From a checkpoint of a small CTC audio transcriber.
Model: 5.57M parameters, norm layernorm, activation gelu, moe top_k.
Rows from block 3, named by matrix and row number. Rows with one number belong to one attention dimension. Each number is 128 + 24 x the weight over its row's rms, rounded and kept within 0 to 255. All counts start at 0. Numbers have three digits each. After the name is the row's rms in percent of the matrix's.
# q: attention query, key and value (stacked) (model.blocks.3.attn.qkv.weight, 576x192, the q third), inputs 96-191
# k: attention query, key and value (stacked) (model.blocks.3.attn.qkv.weight, 576x192, the k third), inputs 96-191
q.63 088:140139173128137143111154173118133115111130071139125151139163119078108130149129125137172133104112109132136125109132140125129141176151127140141132152136130173086119093152103123124087106119107143081120135103176164089138106148116167124152150130086155117105133117157059109105122141103129152167
k.63 086:096140129134145165084131119169120112169157117121112143165109135172135123130131114130135145092133157101120141162126116112150087107109148138146172168124151136154124139123172138137129119127127118138159128129145162095103160111144128116115107125125109147126135147107084098188126124140120131138
q.64 104:137128130080098124180110131132089129138091172131128176149113113099165087110129173144149146131086137137113163114125120182135126105103112140146116131131132181099149129130122199161132155156120103127149126152170169115117102146123117111142108148129087152108106135085151119127147098099114159101
k.64 103:127175110114144128127135117149082132137125115116091086148114147161095139109143091111144136161117134131132125181077118134165158094131084110099137127145100144133100102135123151100129109125153122147142173093089092087149134123085168111148103118133132131142126111124159118134144134134114141127
q.65 105:161141143155135118132082169132133109126145114175130160162085121105109166135094113132140079099149113129156124108136162113135093111123162156167105156145153104161096137125154114132128137121125126123141119087176148129124159100124123143195123082139092102120159079117142138106071094110114146101
k.65 106:132134077151129187092140083134150173116146138086123128161140130132165131145170122170142110082103117116145128096127149151095122137126135157101115153129134121153131091095099145079110148170146107155129142140134130129124114114126149150149114120130137101141194147099108125117145155095140060150
q.66 113:132127123123108135141184139141144153101133086146123140103139158116083137108177113167172119082100096128113175136122128125093167095128144155141141099124097133113121119110141128142166170127085140146141137115127130120140114121118155128160145129146130148134072134158135124128160165104097089092
k.66 105:097188149125149158117114163140105161136130148073099145103142132074132096117146182134106126138159111119090152129070127152148108126102108089139151139125131101087156166135109159121115057156129112119102155134148107111110128141128105127101096161134119127125160124173131155125124123132141144115
q.67 096:132083110121108160152151117148164142094095143052161135133140177098102083140121153132103103156104131140134166131082126105133112073139096094112127131140144125101122145114173142131118157149106160176115146141135077122112122112158164125143127162081146182115138135124125161126162104135144107167
k.67 115:123103114093142073162170106140099092094130118107142166101131129115142104130112122125090111115082130130144158138106146102162140145148151121130123140132132094138152141122073084144136103132102128088092129142130132112151176141105121123136168118117118148127123109148115164144149147083125138131
q.68 103:111132138104157138129114145143128096168146147140139114109118110132094163095136116131131135141162161134115145106141087105105138169067168088137161150125174145107111158120120093140151096090098094184146151087167141168093174117132107129169129090141105130125138115133126137147106176144117123123
k.68 098:106125127132150100093138129159128147067104088102147128144137113135135133166110121151106117142112127127170088120157130117131119154129135131157132140143106131107132110106110120132067173117105106120119117093086138119102102153105135156133114146124069104123129137121111130106083129108134160094
q.69 115:140121161141097117108115120115137133158120105143103091128101157141142159090126117119146144111088112169090133120077119131152176136141197131145128138127123100119145096098118163150171144138140080148099162135129158127120087163195138151097129105175102168089160095127111083166116129100155112094
k.69 101:150097121128071110103150109172137119113119119140122191139158104153141121150129148079099093134122118120137114107116168126166127133156130116161147145104128161173132123117138154168127140119142090130151175158136144109162094129122089106100126131161121095141102167170126143120133135139102128103
q.70 104:180156138103113115120100119129116118112140120156137105110106137138140167143139076115138185159135138113131114108088117150175151105134115098136130164108194100121087088155151162124147134158126093104153112118126158153159136135202151140157131119145123120122120103124111179145141155093121095140
k.70 113:166131118199142131100119072152146126133119140125085143149191126167133084107098116114157131114076075136167151165138125143144139162120135141162138085110145156103116164133122107112145144135127137116117132138142139117093103143116129150126156170073161115141170158139166149106122107143131096172
q.71 108:148133142142172144145087186154180141135107149157137097124141134135121115110126146161115125114095084132125116134121099095145132111137111176147135128141165122138166100140157163124151111116142118133140144135156167111106073106150140184122115163095140163106117137146135162129116175113156102145
k.71 116:136141129141104123107106175118121120151176140099107091163129109143110151140138118161134136155066123115134109110092123133131121163159120142120106151115129097133135124201099104178147131161120115131132125101176144088105128114129135142144149125104132078139132114090098082137148125062142097126
q.72 096:167115140173144142134109110108097095123162142142156142124111145097123119166158114175165163063118141106104160171130142133132124131114115130159105180133137123132111112126136138095124113121131163074122137111147110106126146166093133153119150099119126102138104134119159092118168146116129157165
k.72 115:152133116110164172101124109146094106111104154139127140106150111062148112142093130099132149128161127142107063170133168183105079141182113129123151139139119134106113147106115126126096154096125105142088107112103115144145121142120145173147132159116144153126135132112124144058169127134137093111
q.73 111:118114109135191090078146147126097132130127148118125200124174162081114134130123170130142133084146136149126104130086089139118137149158106130080140143131144111138133111090087133142134157118117141138138110139091133119130137128163081186161155093091163165172110151116139132080126099141125137174
k.73 106:123124141147110168149144117146092098158139112113108091110109114137094151111140125085153120123144123121147129137126148161138111120134136124163139104105104122137115127151093186150115172103138173136089087088071113102117098174130141096117141139167131153165089124161105105132101177115120096097
q.74 105:122110126148097143115106152093168100151150162159089128113136138094119135144134145082158128134146128114126164114115132107143116101157153086094129074122154138144141171139115146071131127137144140153110157176071147112137102122099138132144110153129117142130118122158138120106167120111076095161
k.74 096:163153152129110183117146150134132127145173159119127127107090147172125134143112119106139131094056165165142128119111151124122114145175133114137132143143135169126172147126087147088145124141141074157145150112131081143109099149128159112124164109144099140151126154149128125156114114163148155149
q.75 105:091099116120151144132122136132111159118139128156077121124113118132162120133162155157172119105043096167071150148111132148124149117149133105132142135117140085109122077113149145107146137163149140159124146149131184130116112127170162131073106097115142169126115092139142077106134116160145132144
k.75 105:086127113081091112120113121127084148132100139135131094140140129145111131115120126147113094139160144145060139163095126119118129140118141140123103148163163107079096099132120130088095146122126159166145154104108136074101118138117153145172135122160110125116139147125092146166113124137147135088
q.76 110:123108125144138126112119108153176121082101118151149126152145170152154100101151138110120151078147142093136118138163161132163108153125113126114153155154144127106131168154094083122101119104137153108139098127090077151145203122117144075082082149089104164119152147090116144103156110115158141123
k.76 110:122137121109127141137102096114110129144140111138062098114158118153116183093146152112176110133124162122125157116086089152136126126107115139139143147110139099110102125101155150103138103084160148130131133180096169121131138113141116120116090136107111138164171114114095123150140157129130163087
q.77 098:154148123138131090130095187143060153111122151138105166103152151153117132143162126159142136157086159128156125148141132158109086135168122134108151107148102127097141146125109114129161123123143151107160093168187103155132136121128120089143114131121171141105124129120173167134126115144121123119
k.77 099:100098167133111124113137148123141153136140113125142128133162128124123160133123121142147102124176149161130128170127107140140148155084122133136132173181121110107145134141125133107163161071129157111144141109151129115123099167126120122128120129133123129125146134144114126104113122116124168142
q.78 094:155131153172149132098113138122138132147124093123109126071147124152177131179156146093145128094086108114121115124135113110122133167151133155120154177169139111139158122111104150130130113155127105106135109159136153125128136115139115119131127146096126125156135126124092173095094095095102119134
k.78 100:138109130141139107116187117145127095168126114172104108138113065111119145155146145118150120128160159104115160128156137133151127126130156095161135126116119092120139113157090120112084154157115131138102131123090147139128100102164149154120160128124148114109117129138103115135129103102146115111
q.79 104:126159142123124106111114151158130114126165145157094171187140149114142132097141112124119166163141140119147166108120119159127115118107141126153139138058111167173153111166158137099134102136141104132094133169158133119171111077137108151132150147146148128104121083137143152083137138098114120098
k.79 111:136091185124163149116185145137136078141101114141145111125132134168111115141083117163105136122144124124107145080111095091115148150110156138134153083134128133092135142113199140137163132134178135149152130145096132164123124103162147109094113176110113107152181125142121132132164090132066144127
q.80 102:136099145117098105143110101122161152136145139120141076079102094153129100118098096127152139109133142139128105177129108126116141130127125121128168113129124137115139092116101123076152131094159171111151115142119097142138122138091135164163153113091133136084158200155094113103118116137136125110
k.80 094:124167108139107072138133157125098114150134095112108134132125118131095126132107105156167113149099169151144150145080141118071112161125136152133121112111157120153112096103094138140124135108158189130109138092150144118177128110056117100123120113136129153109094117138118135098133120117105126144
q.81 097:086132130093128074139113146129126151170122117140134119129170160111144104148107093110139132105129140116153141156173136096125136137162123098106109126135144110090127132124168108123081142145150138118143156171144103178173113128140167092145137091116110120095158139141148166143133151085093114117
k.81 093:133095160095130130116164149132093117119170118127159114165127165128084071129114105151142126138144136094105136123143151101105122104157157137114123115131157150129154145132173150153109133107137143156117167106124105117165116131104203125130095137156063114155094067158111121150128127137155128088
q.82 096:085104099154187121136152107120169100134172141094126145151126112166110114110102123117086125125088174164175125125146121124145152143106156121123103146095138142116067144112110178132130105095156119127122108135131133119133136066124117160129139131094125111148160100162100140103127152159137112127
k.82 100:106118145113139150159135166128112119137100098153133137118101164156137100116120141117122121062101128164177159126139112123118124088158062170102154139120100160069141084098124139107084098132132127152103136157152101121133142119125140112140065130161101150147118119108096161135153130092121107114
q.83 095:125123138098128144128134128107168122143133128144186155126109115115094120156154145149115071124147120111173108129142137111131115102132143140152134128168115149121128206142176135156128117098125105088115119101137127162125130136138167131165172116163137104152139104134133166127146139071133164167
k.83 087:160117171101108130094153159133096136108154093110140095119114125130156117155126119083131174136164128118163129083113147151119176116148122115155109135184147135124061109113161114144101134117127096130147153139116116128121132133138122133168158117127130169100150111172159156137117137147117149094
q.84 098:094102117132130160160135155129111124138106102159152115109097115106109107113141118150161117157105109170109153160145148126109119095123156131094117159084109100171077106115122134096134170140134118126119124145116116111120091094097156057095116114134140139151094142141107090104089114107163141112
k.84 094:101124125123182111108125098102176137113125152096120171133137099136141106204104145121163081102087117096123136168178113122150142147097130148116092178178125145179124141131122113147119121138125100112108119121145075147136132115150125151181112097113147131119141105139135142154128146145140120125
q.85 098:113172141130131123113119164128086077085136160172114065146126159146081132112159151117121141138130146150102128117102114096140175168082097127140137103161102122174138127140112113124122104147084131129105125176111132125148147129148128119101165084123123137070171123167123161163106117110129129160
k.85 089:097125108095096132097116155135141142168134126105117121148107162101107144120157083124135141163137179110137188105129143136096139147145125139143119085154105144131122126126141143139140168134089111135097161120130073131182122142088163102115148123174083121121158184129109163120133117121130150142
q.86 094:089114131097142123113142137110094133121079132083125139172073146124117105126051141107091119116076163128122096142116130110177173108112143119117114142107124097146129144125105148125150146141108140146138132097101145113120140126141151115122174148092179124131166155169113147112109083118121135153
k.86 096:128133194137126132132169126131116107186122144181111138147156171130127116133161059089135123147116106092133141122171147116081098143143117112122087192143134127130116120118096138116105110131115105121129126132135119124184154176101106133107124130120142131122089130129118138100105162145111107103
q.87 087:129104111203140136133118137123106134127114088120156145150108183121128108101119132109140153120115139111131128121099145156123122108122058151090112168139123175120142133089095097149128093164141141113161101095157084129137106114137104145156128138161148140127134114108086106092154110124106164121
k.87 083:157102164117166112176136136163130144115130133125149090119119115136130095124183132119143123127173110103107096126108147114147155106161138126134136122114142134153108120127117134152117130093128100118105072106116099158091120132154137112147120120136126137092191124149153115141121151151169128091
q.88 088:117133178100159106167149124126139144087139116145153172159100155158139131169106142130141121150064153126109112078140154123142126126120077097122160090116107158129131093130130134091115150124138143186104143097112131121173130093151113119147122144123114119096139099157153137115146135105131137127
k.88 084:131141117133123136144123136160143133110107108115140074155123102138157117125103109148162157116134167165149122136133122144106111070104154091188127155151142100117111129074141098072164114167121117136105103128138075145092121121136135158127115146126148104097108082119133145165112140128164139146
q.89 085:136132118137117146109176130120125114111167136136131149111186095063141181136121147142173113116176115114126130118145122148156110071086128153124113111174122097167154113134133140135113147132132139161124127096140168104119156166127160118097127129160087131119102101150118081118139119111146092147
k.89 088:144133108105130169127122123094103112105118131159117088120097111132103092133137097148132090100071187125154107146091148120136160166121111169116154072136115129156122145115148132137109112131136083082118166142141142138122153123112162142178090120128097118134084131115111148151115126153117110152
q.90 090:126142154137115133155135139199175190133114083118152110152106156105150110136107177102105117119111118187103149107154100126098161137106134089140132120122117084144081152117152136113153100126128149104125146096134116123136093151145133130128148090164136158166150154162146140092120081112140130076
k.90 091:164085119122128113133108133171139087115111099131145133130105079139136124087105108121131130150095116119164153106109105112091088108108128137124089121140111134097100168132130119139150130143133181151055131147126110114125139146093091121156164122148122188147129152134140125095139118145131159128
q.91 092:095089140157128136153150113157178103139135104113147131145130118133115133135092134125121172111094135205150145168134123124089142162113108105091117145067135155131156119128141113138137109143130154126116113131118127072108142100125107126140187131162115137124157125090093115138133112122159120133
k.91 092:152161133122129088148135096164156151135114142133134059111128167124132070103120154101152139132146144162120077139143098132107127134149180127134090111137115111147096117159117166151150111122144166097168111120099129133128146108111106118139075087104122140120096133119112141121098149109131095144
q.92 090:131094106089140183114164149137121068160064137143113148169102157139138107120149103124126156122133123117117103132095139106140123159102141169118144129109164139158094127105161091145129139118121129122116148098113092095148138140137155144141129161123076135146141139131141064124154120135111137131
k.92 095:130141164143115154138137101132088103172116095140154145118136144146110141137155112133111084128112110118138139131104061126098110125092162125124084164121088146099146142140133127155102119141144130148165164125192149127160136112141113144104162114091156136114115127152100113132172143141084116117
q.93 099:130129155110131096133150169128138125130069181123122107128168132124155131089139167137166158126132087130167136156136119135128113118130132114110161117141131156129152138118173107124165143133091109145111126120159062118109113128096172075146168126132109098107142136105138114124098164130158130151
k.93 092:113137134145108136160098145116148121090175098134146127108120138158144130116127159079128158142110158124095109141128144167149090126148150106128075132080149125126134126154096090144154114127132138120136126115118128070129106151153144117135119115115095104085170132129082123166090126123131135171
q.94 089:120093151129099123120106078137152103127127155152130131125147120130140147158136142170153140092114134109143098131093103134123089128146134116183147165136166115142083107144095125139070127151156154128138122091121093130102097104093081131105106126081177125127118176113123106104135158164125134173
k.94 092:156130124114102138152121067132121160127127127158142152089150111115141136124090109123136097194100148139120149123123162173169120150126072102087107142067118130094135127088115088108152119153127118123135157116169138122139103121153109112095149122081138105109122087112171106125143167156117115121
q.95 106:105089128132129084144146113112178109146145108105080149134096118130117128144122161076151133137126104115070156122114162135154111104149103159133166067126118125189116121101125117104122127112174124170070136138118150142122090180158130107107162110139175137099130130142098108164156103147133173136
k.95 105:081137140149085148123132173162137100157173111134073093122107102131076153114139133115144119119111127158163172080109129094090092135136148150141112151105080081165118144131130151106116106116163122121155157090122099131158152152141150133118142148149142136163110137145147115125085151148133167126
q.96 103:142133117125118158161081165123109097123144131131112097173135159127186096159127129109062110137119126120123148129105120149082129101131135168137155079165137150140106114103139124105140126149073088090145128145149150168094112109126126134111163142137081138158127157153153132129175126128118111167
k.96 104:162141156171148160136117133161112090152123118152117167154156136151127132128144102131105128134116167149079137090106120114168091095153140113134095096131072156143111117134105133148103130164117137123127125091111097184129113111128141170175150097125179095103087147115139135101087129143156087148
q.97 106:133073126126121141163108110126170171118127128150107134121134120106129119133134159104139138122110122169170187124136074124138106107152132142138168168138117133140140141125106123125135114147122125144152116109151126109152166102141120137150129152127146138145132182131130104119097125110145094131
k.97 099:135158116125102121106117111144099113171160130104115102119147086119111175130119094160153094075126149137135126110098116140082112110071140137174143133161138128124096115126113144148103106093152141135128123156192132122178114147102139103137116115154098126139110147122113139119101121122174155211
q.98 098:142107134122159148126126114145145147151096088122144085152158123151098106119133097148084155128165124120161135121166105111140139147172094118148164119173142075170127108106097141105141151122112096113122112120095138163138123172107181110165089093168130126129165152104160072118118117120130107095
k.98 100:175151100099097097178135115112093119099112140105142141143110156136160129118120094118132137118100155154124092144133178184145121142151143103139102125116151103136128101116156130136108142183129128120085156121137147137126132111131153159096166117122132099111128108101150105100145135191127119133
q.99 110:154103126136162114120121074142076152137149144172104115130077131128150141132090107151148143114130096137115162067144106182134158135123109121144119136127142127090111141154129168145117123151101159116110169125158099111105149160116091120121173102145131122137088144093106122104166127079120123106
k.99 113:095152140128072147145108136118119124127099114109178108147135099140152120165106116105123149126151125100109138141105157145093120199117133109087082163139108100137091119140104126138114141159153131119111117136127117112124136132104105169133138183109114097120132120152131117141099135134130108106
q.100 105:154131143153078152139128091131108138179107164122138137131134095118117178132096163150113099130137126172098123115125110112117157115190113084077159143139172151139131171128115130154133105139126133120169118156113123161109142103151126117179091111124128147137129132166159121135146132136097110100
k.100 105:113162099137160139099148124152127149138160133115084140115154091132087130102193150140159138144184165137125138110141169169166111157146134157142095161136089139127155153127117133086103093153141126153131153147149127139136157123142146106120142146153104172127136151097149119124097080135133139155
q.101 106:093157122122127088140099150117128127120150117090135128078136140193120145097134115131123116141100126086129131132115136157139133118095117151150104128124140145157109160135207133120129128105109108119116153121108158128165158126179118142137166125128113142122160117116126156129116133106105129111
k.101 115:106132160115165146101168135121105095096097150163128121091141173107131178119110126096096151115138084131156122150126128093177098110110100108157131183106143094139151119085136128160120152150158113152096147109176105112111161139109123113096134139122172111129167113141130102141105139142135092161
q.102 108:119145131079139109170123130133145117133137148112104111159157155155106105098130152113180150111134121145136155194153152089141108129104121116110118113134130167124139142153092101110137128139188114136177150142113104112134172137172110137156116086157149093122109161137097141110092101150084143111
k.102 118:149134158138091133122130111132078146162125128144153148154166120092144101137106133141133099111154136121147147115100100167104127128150096136156143079116115142156108152127153102121098159105100121126157136107105154094167118127104134122128161138146124111121098109065119129130088140082129118098
q.103 114:154129104123130078129164117119101170084150170130148179171121108142113138136134170139168109165108146091094097129163118091110118155115157128107131107124104143113118154139148139114122138115108143141114122166155118106120080163129115136087092117091155122183115129141128054162089137122133121103
k.103 111:141121160128098141128104120139121160138172104122108126184134144157103183130102105155104109119134105143102132101146119157124151100120128111139119141099164184095106135120072144161098137099157165140137155073112124122105151102142112126092148124138137117131158130095174149138096127105115116151
q.104 114:132123131124139177194082119099109147059158114119074125153139118123092095085138139106116106150108114107130134140094093067162141158141161100122160108093099093121159119162120096080157118120116095130148139116132115103144108152140149111134111150157123153116165132099133132173135083126136148125
k.104 101:153104104152154116150148089140114142124131129106150154118168150090121090160120116119128168128163104147123091115150131160110152111125130145131081134112137115139135164166070093140132083178135151149129145067111118154105137154139148118146137074121152111134107143172143132110119128121162109119
q.105 107:132116118165157086185096148128152109130107104146121110152133127108135066168111083140191135138135130140175113119111111110112125140148133107098111131134147105161115129101122129139102119166123119109161128125170155154115161113108131072134122122129152070175115069131112125146158110131170128136
k.105 108:150140135122118126124127157158151098148101092146119085113127160106126104135156163142145143136150118108064111124118132188134158155120127172154096132127100156133111153113116155116148102114127119076108146143097129146120134139133120124101103114157090092113103119122120125090137102142161116062
q.106 097:166124140142143113115162153157114083117151156128152185123108134076152110138133088130136145154100123111097140122107125086127113115158166151129113116133106110107161152152151114112100142118075152149123121096094082149090104093079142092130124117124142112107162175138150162134082076135124145102
k.106 105:101120129109136142110118129129136109141109117130133084123183144133149113184160125081122146123143106126099120180133150125162109094183154099143111118149092157127139157132174122067137147131132154137143128190109090127130165149102139119109087146138134149141138114170144131139103090168170124141
q.107 106:101128147136137149095165096108075167113097101115080091129147122157107135120099125083141122105160157116117138103167107127156102154105128111143133135131104141131080109119102126156110087117139122084112161189107141123137088094112084099108105160104127154156116165115135079122087160107109149106
k.107 110:076130166154142113127120117115098150116104106147133155134123139118123070169177168130088098139129139138126143139097104103140117163128089111145149106110119147107165163122153141115131093107128111135124119162113145103069157148130168153128143081119135105124115138120098136153166139129135095075
q.108 097:146134101105130133122106113082148151093100127126156123084132137144173084132113156151154107124136141154112100151114116127083122141098123107088117140108140170118142159104138111099132118121091109085129167125113134176112177087071151066143139106111153136114146114144140131134127146074142099098
k.108 103:133098076110125097155126097148117107097105134116173154174111133136128117175108108091111174156135134114165102134160100133170132098172141084090101153131158156142124148119113114140119128177136135126107111082134134167122176105106093156135111123085115158146131096145154138129115154099163095135
q.109 094:100121167134112127147119105149087136127135122112124144130119124145152095148139121122119065134159147157084092129182105089120115139127109117127126153153172157105156143122119116121102128113140147116114107159140127135093136105138117106104100157078112144136136127120148168135145117167095115091
k.109 095:121135106153143106110120134166130158094108092177094096162186113129156148150117121108102110089152111129114126127122162161128139077128143113173191104098158142129087096111108103110130171101192168146121136147156131086097147142120140119130140122112139172126092109102124088151119096139110100137
q.110 102:105107093109110083134135155115102168122149107126093104096121160169129136103108082126161094134143106140114110092133129121108144092114088167156177114169086172121087120130139151133147122096097154143070106128128101134112188103126162162116163142150150145097122131168129122096164112138109126131
k.110 097:094103087126152126122151118105107147132111116111129128140084137136171099134074204160150109141121135121131146133127090138111119121148154084113123125091143121124134122126122097097127133146155143088116149121129142138117133103117147102153118128147105141088117129093159133138126118086122119118
q.111 094:138105080089138185115114143145137155133134150164124109130162150095179147116145133158111154117134133128088187115121121142139107162138093127134150124149103121118132103107123099168123122122098098140122105192122126115154079111159108110135124120152119157095120127156123138112135088086134141138
k.111 094:108135109121129122102132138137156123132133098106184127147113138156132143114116149145146072123113136169130129100128106135129121094080082123161120144072114140117122140105145154162170148145093087173133131134127132121119128154141132115093154094073149151121156164129089121147133179148120139141
q.112 093:132075082159127139092099085165128090144071145116029126160124122110149128148128123136121134141122109114165108144144122105136127139138132163118198151136136126108146141131113140153116117100127090139125156123133097146115109142148105108136146073153126143072127133085121156174121131137167137136
k.112 100:102118164125135106130157110171103127135143115131109126141143115157131151118131151098099135129097135134103145105131107126173117140111132148155072118131106106140123144122113152111094112128100130161138139120165097087097104107092115142156141102144141091113141113105079126103069130124076170127
q.113 081:132121097124156129163142142148141149123174151150122135114146113139061095143068123139167132132165099117104123132102112120102136128172157136172110147140114125177118102143138133156106132147151105142114147148130152145115110142100140144137176106127091115129130148144120129144128139107085134122
k.113 088:097147113134139156161102160106118146146120099139088097116114162184106153140121097121168137132121180115177130096097113125084127110117133131152127122163123118135137103145118135108120156103127147099152143119193115131127105078129128115177116090135072083109146116099135120121139132133131162153
q.114 093:109121141132147169099130127171090122141106110124121150111116120097124154189143132129142147120120109124146154086124177136184100104139122075139135123105133113135147130100141166153111152122115092156160127094179142122104166108139119122135097101078121083116145141116159141180129148153121122115
k.114 090:109092140120128169141149123152140138144151097150099112130144139121177153143158097096158092086116131122093122103157147100144135100099123134135104155184151139124125086075102141164139135137109143117114170129139154097136142141108143169108087108140123133150112134107143103152118151160099182173
q.115 093:077109184128107119077129136149157142119140113123162133163146156172153123106143100143163127161102146134113132137129123074110057141135069112167130125136138133117115153162119113144110134129144128147128113138142135071146163144108137103087123093108113191140155101122125116130080109148129130111
k.115 096:137132091128130138153158125120139127154108129167123120086137137118150113125128131172129142127152151168107142109139102123098140133108172092132120084120135103085154111119118144127096155123130168105116182083152088168134120117143175159140123098106134115171176103101176109130161122157127162130
q.116 094:142089094132119109137146112110096147106129126171155121135125141149075121147171132132093167129161122099164163148141089123103122128083114105159121144127146103124119133151154114131064129109130129117121132098124115142114118124110128097131117127141128114140145154124103098088135127142084126088
k.116 089:109114117108097127145091134136118162134150149130119152112097093133115115125117120152211153140126106108091159185126106112150114138120174121099134161130101088146086109123118149115131114142115105136121092124114107167119119134098083102143140145104105142171121122079142121154187171121119146110
q.117 101:143097082121100152145116154149143160161154133140166152111131114089132100097159144133142159114165137088116095149105127134126131103081104105087122146132096096134145154132087140141130125146128117128059129140137127118094137143146173148109143113129125140162072137154135130145080166110119132115
k.117 095:122091088138124114123089118104140130124145111127125136106135168142127129132141128170134151160129089085172145118159148134137132142121125110119128149142126136121121112177104149073150150139126148100125125147102119151145127121120132094119174147087101143161113148128138152096111090157095119110
q.118 092:114124125094110112163108135116105092121168141100073129124163131086116159145151130178121086152126145130123132124130093151180134140149094107088104122153142146117131114136111139096088107121130133157136119124110143154109152160074191144131120113124105145115113174124128090120120106147126139134
k.118 091:133139103149141163157129123111102099129149124103135140114106134108142136132124136073057144143077152159104089105124134136140134161148132150149128096138088127172128141121107176119165106113121110080130180137128152073119144149073118100130139130125143137100095107117145105129112123142153134151
q.119 088:109115149128138137139140123173126178168128112093116107117135114116113110131139155115135137140149170113104098116099151090109094153149142107122120111101122132130107116157123141106111108123147149128126106145137155136149182134128099157120143093113121103179152148078123133122156087109113203092
k.119 087:136128120145169132172161146095120097088125137136121098096117130158141127069147141088163135073109157087143124086129122109133109089140177149139147125145131129138099111145121149131161154100117125095092145092128123099108155129088128120146125154116133117115133119095108123108143124159125106120
q.120 095:150172136156162117119153124148160146127130135121139183142131135138115140117145141116145153154139121151141093132135109156120107134115122118131055110126094137125138141138147114131098176117130109176161177117098135146129154118142138135171130080156097103141152125115152117126139147078106094165
k.120 090:153135114132072133120135153119100132091131092164125091116131142107129092090114092148077151108115070129116136129111131140101111128139111131136148133142130093120138149144107147151165137140136168131106128108130110143126118105111160124129117098122142161165155097120125135139148104133150149148
q.121 096:127127096113085135122141132158118123155129108097130210160154138129118111134120115123118092130139127157126100160146137144117140146142100144112091105121086136134092104157113138109114115106123147106120105159143107163135120086131171134124108167076163131133092113148163129123129123172087164178
k.121 094:138168105178164167132134139090139168141147127069141172136105162140145094146115172125125130157162132128124100107087138094131135154136135124094137184103186129093108125116101086105130142172138135081163091169146160132099131126134135122127131110129173145147163079159133123151100150098124098094
q.122 092:120089159158103124156115154132135147145157118149160093123122140149136150106176134101113151126140118118137123134149079107125135132112109107184145142111128133124093032115141115138129172134153124166146156146160156128190159142133111108127147148141103146096074159097102100107122146104103156099
k.122 088:117146057149115125108134060127134146120115143119138088114164148142092125139129120153139105068142135137103129168134116140108114122125157119119121153133096120137152099162122117130121099133168120125107148113140138126096104146113116120128134188121144168151103115122146159137148194134113161151
q.123 101:141130103102112171126111129156113115154127142167133104116095127124104141150131116147141114144149081126117102110098152127116096141150157096100121123135148139123130131066103179162128096101187116085140139127102096145128109148088142137098128152125093131128099143175116114136148137088090127147
k.123 099:147110128104173118123132078140140132120123135109127117171142121149137113136110138111095133155130105104150167127140117180084160125136130134088115101127134139150103140183136103089134171163144127127163131107132153166124169086112125181161168082120141121145095150138075109118152136129158119143
q.124 101:188086102152148139112158165141140112103121173142136131147097133112146102089137170130119132135117115148169133085117132125099147080182148132120115137137115104123109121118128118170155130150115099108132078148109071136130164149145095075119136100142091132156146106099139114129130134131116103136
k.124 100:140153119168137109142120124141119097147122120155144106129129133091185144140140136139134087117166123116097140111136127135114141085091128110138078136170123143100138141143126098101132155112115114126136078151094147126125130105132087137149149102140125156126181154085146158114142141112128149162
q.125 091:157146135111171117102128106115166121103152184139165097141137206072152114108165134126125143164141098113090095108127085121126176141137122108138110148126106167151168112138115124105127089120154116155162131119158126161121135110122124149125151154097179131116105114122132145128111110141102130119
k.125 090:109169099079156131155119100124103109140133137151134090132099179143149093180128102166094154143122103136139113123134091155154138103148078106111167165114139128132142125144134112128152140149144132100096121179127114145159103138097131152129169146076113143099091108165123108121150115102155117146
q.126 097:123138102127076134131142146113165107144107134129127094092127114090099165114141144179126134109139096134133108131150113071105098132201115166183100127148134123124106132126141137145139132143138140115113136171131109167122136143098083163100151130105175154172132136109154127114110082117114127099
k.126 091:152188105106138134143120128093129164154092133150103147136148122106133117104147154127127105131120122147155094167177116138111139104108109117104170142104130119153129107148137154139115156155135126065134122132134148072134150139107115119161181139102096088123159119129155112107116119131122158137
q.127 102:089146156111118119092166106179128151119118152124142123162193124146079115157125131151164177106114133133131132158132160118126151127119127116118148103133091116164106131077134134148135118088134156118149098123134132167129136113126149133149109144125105136130158149099130122126111115077145091130
k.127 095:139128120134188134132147091128140100108135123171131135128084103117168088110084145088106111139093106124087141123126144101097134107160098097166125109189136095181118134098134119084118129111122127125108100122124133092127107121123152136151115098129155138155126137151135115135117080158102120111
q.128 110:107113111106130129097133168161138146135149138133105140140095155108134133154158117126131113134111118136110143121148147107115114136149123120123096149131126114108153157128122098118146086083122127152164129119149126145147143116112178117154094128100136164086145150116138126148162130087133109128
k.128 113:168105147096146122206149118177118165130119129162108152125115127155128158120142160119141151120130146090134143117138152109151102153102139101146131109133154078122128158136164120121135148138124093073111107118145095129105092154076096088133116106127102118176130089177117138104143134128129166108
q.129 107:111135134151126093165087103144150143118125100096146160142133165113124144092100141147124108115130128149083148144112125109132146103093130096161084130164150128152167130104114128137085150151122099137147105073125112151132123104168122106126169080141122125078168133133184131153159132167123111111
k.129 112:184146096111136142110124140115121111159140093137138127140089114150089099135110132158123124129110110113136093153102097108125120156116126143142138124137133129145137181127120170100137162147114082103130124055132154155129119114112165124126108118165135136126101121112149180148111126108120129122
q.130 112:120121121120134143088103119112153151116144141105160123103168155090118127163148153135159143119119149091172165063110109103125139112126156117199118112098088148127120134176165119114137129150149092175126201148117141110128114129116125160148139137134111113168154096149105151138116177123133093123
k.130 111:094151121070132102155157169156135104120169122137106123089117144131134082130139131121149124106127107137135112128140153136136131121097140121113137125150138071112150128166120100119110141120147088125172088135140142104144105131163104139161091134174130112169109047108100128155118158117136107161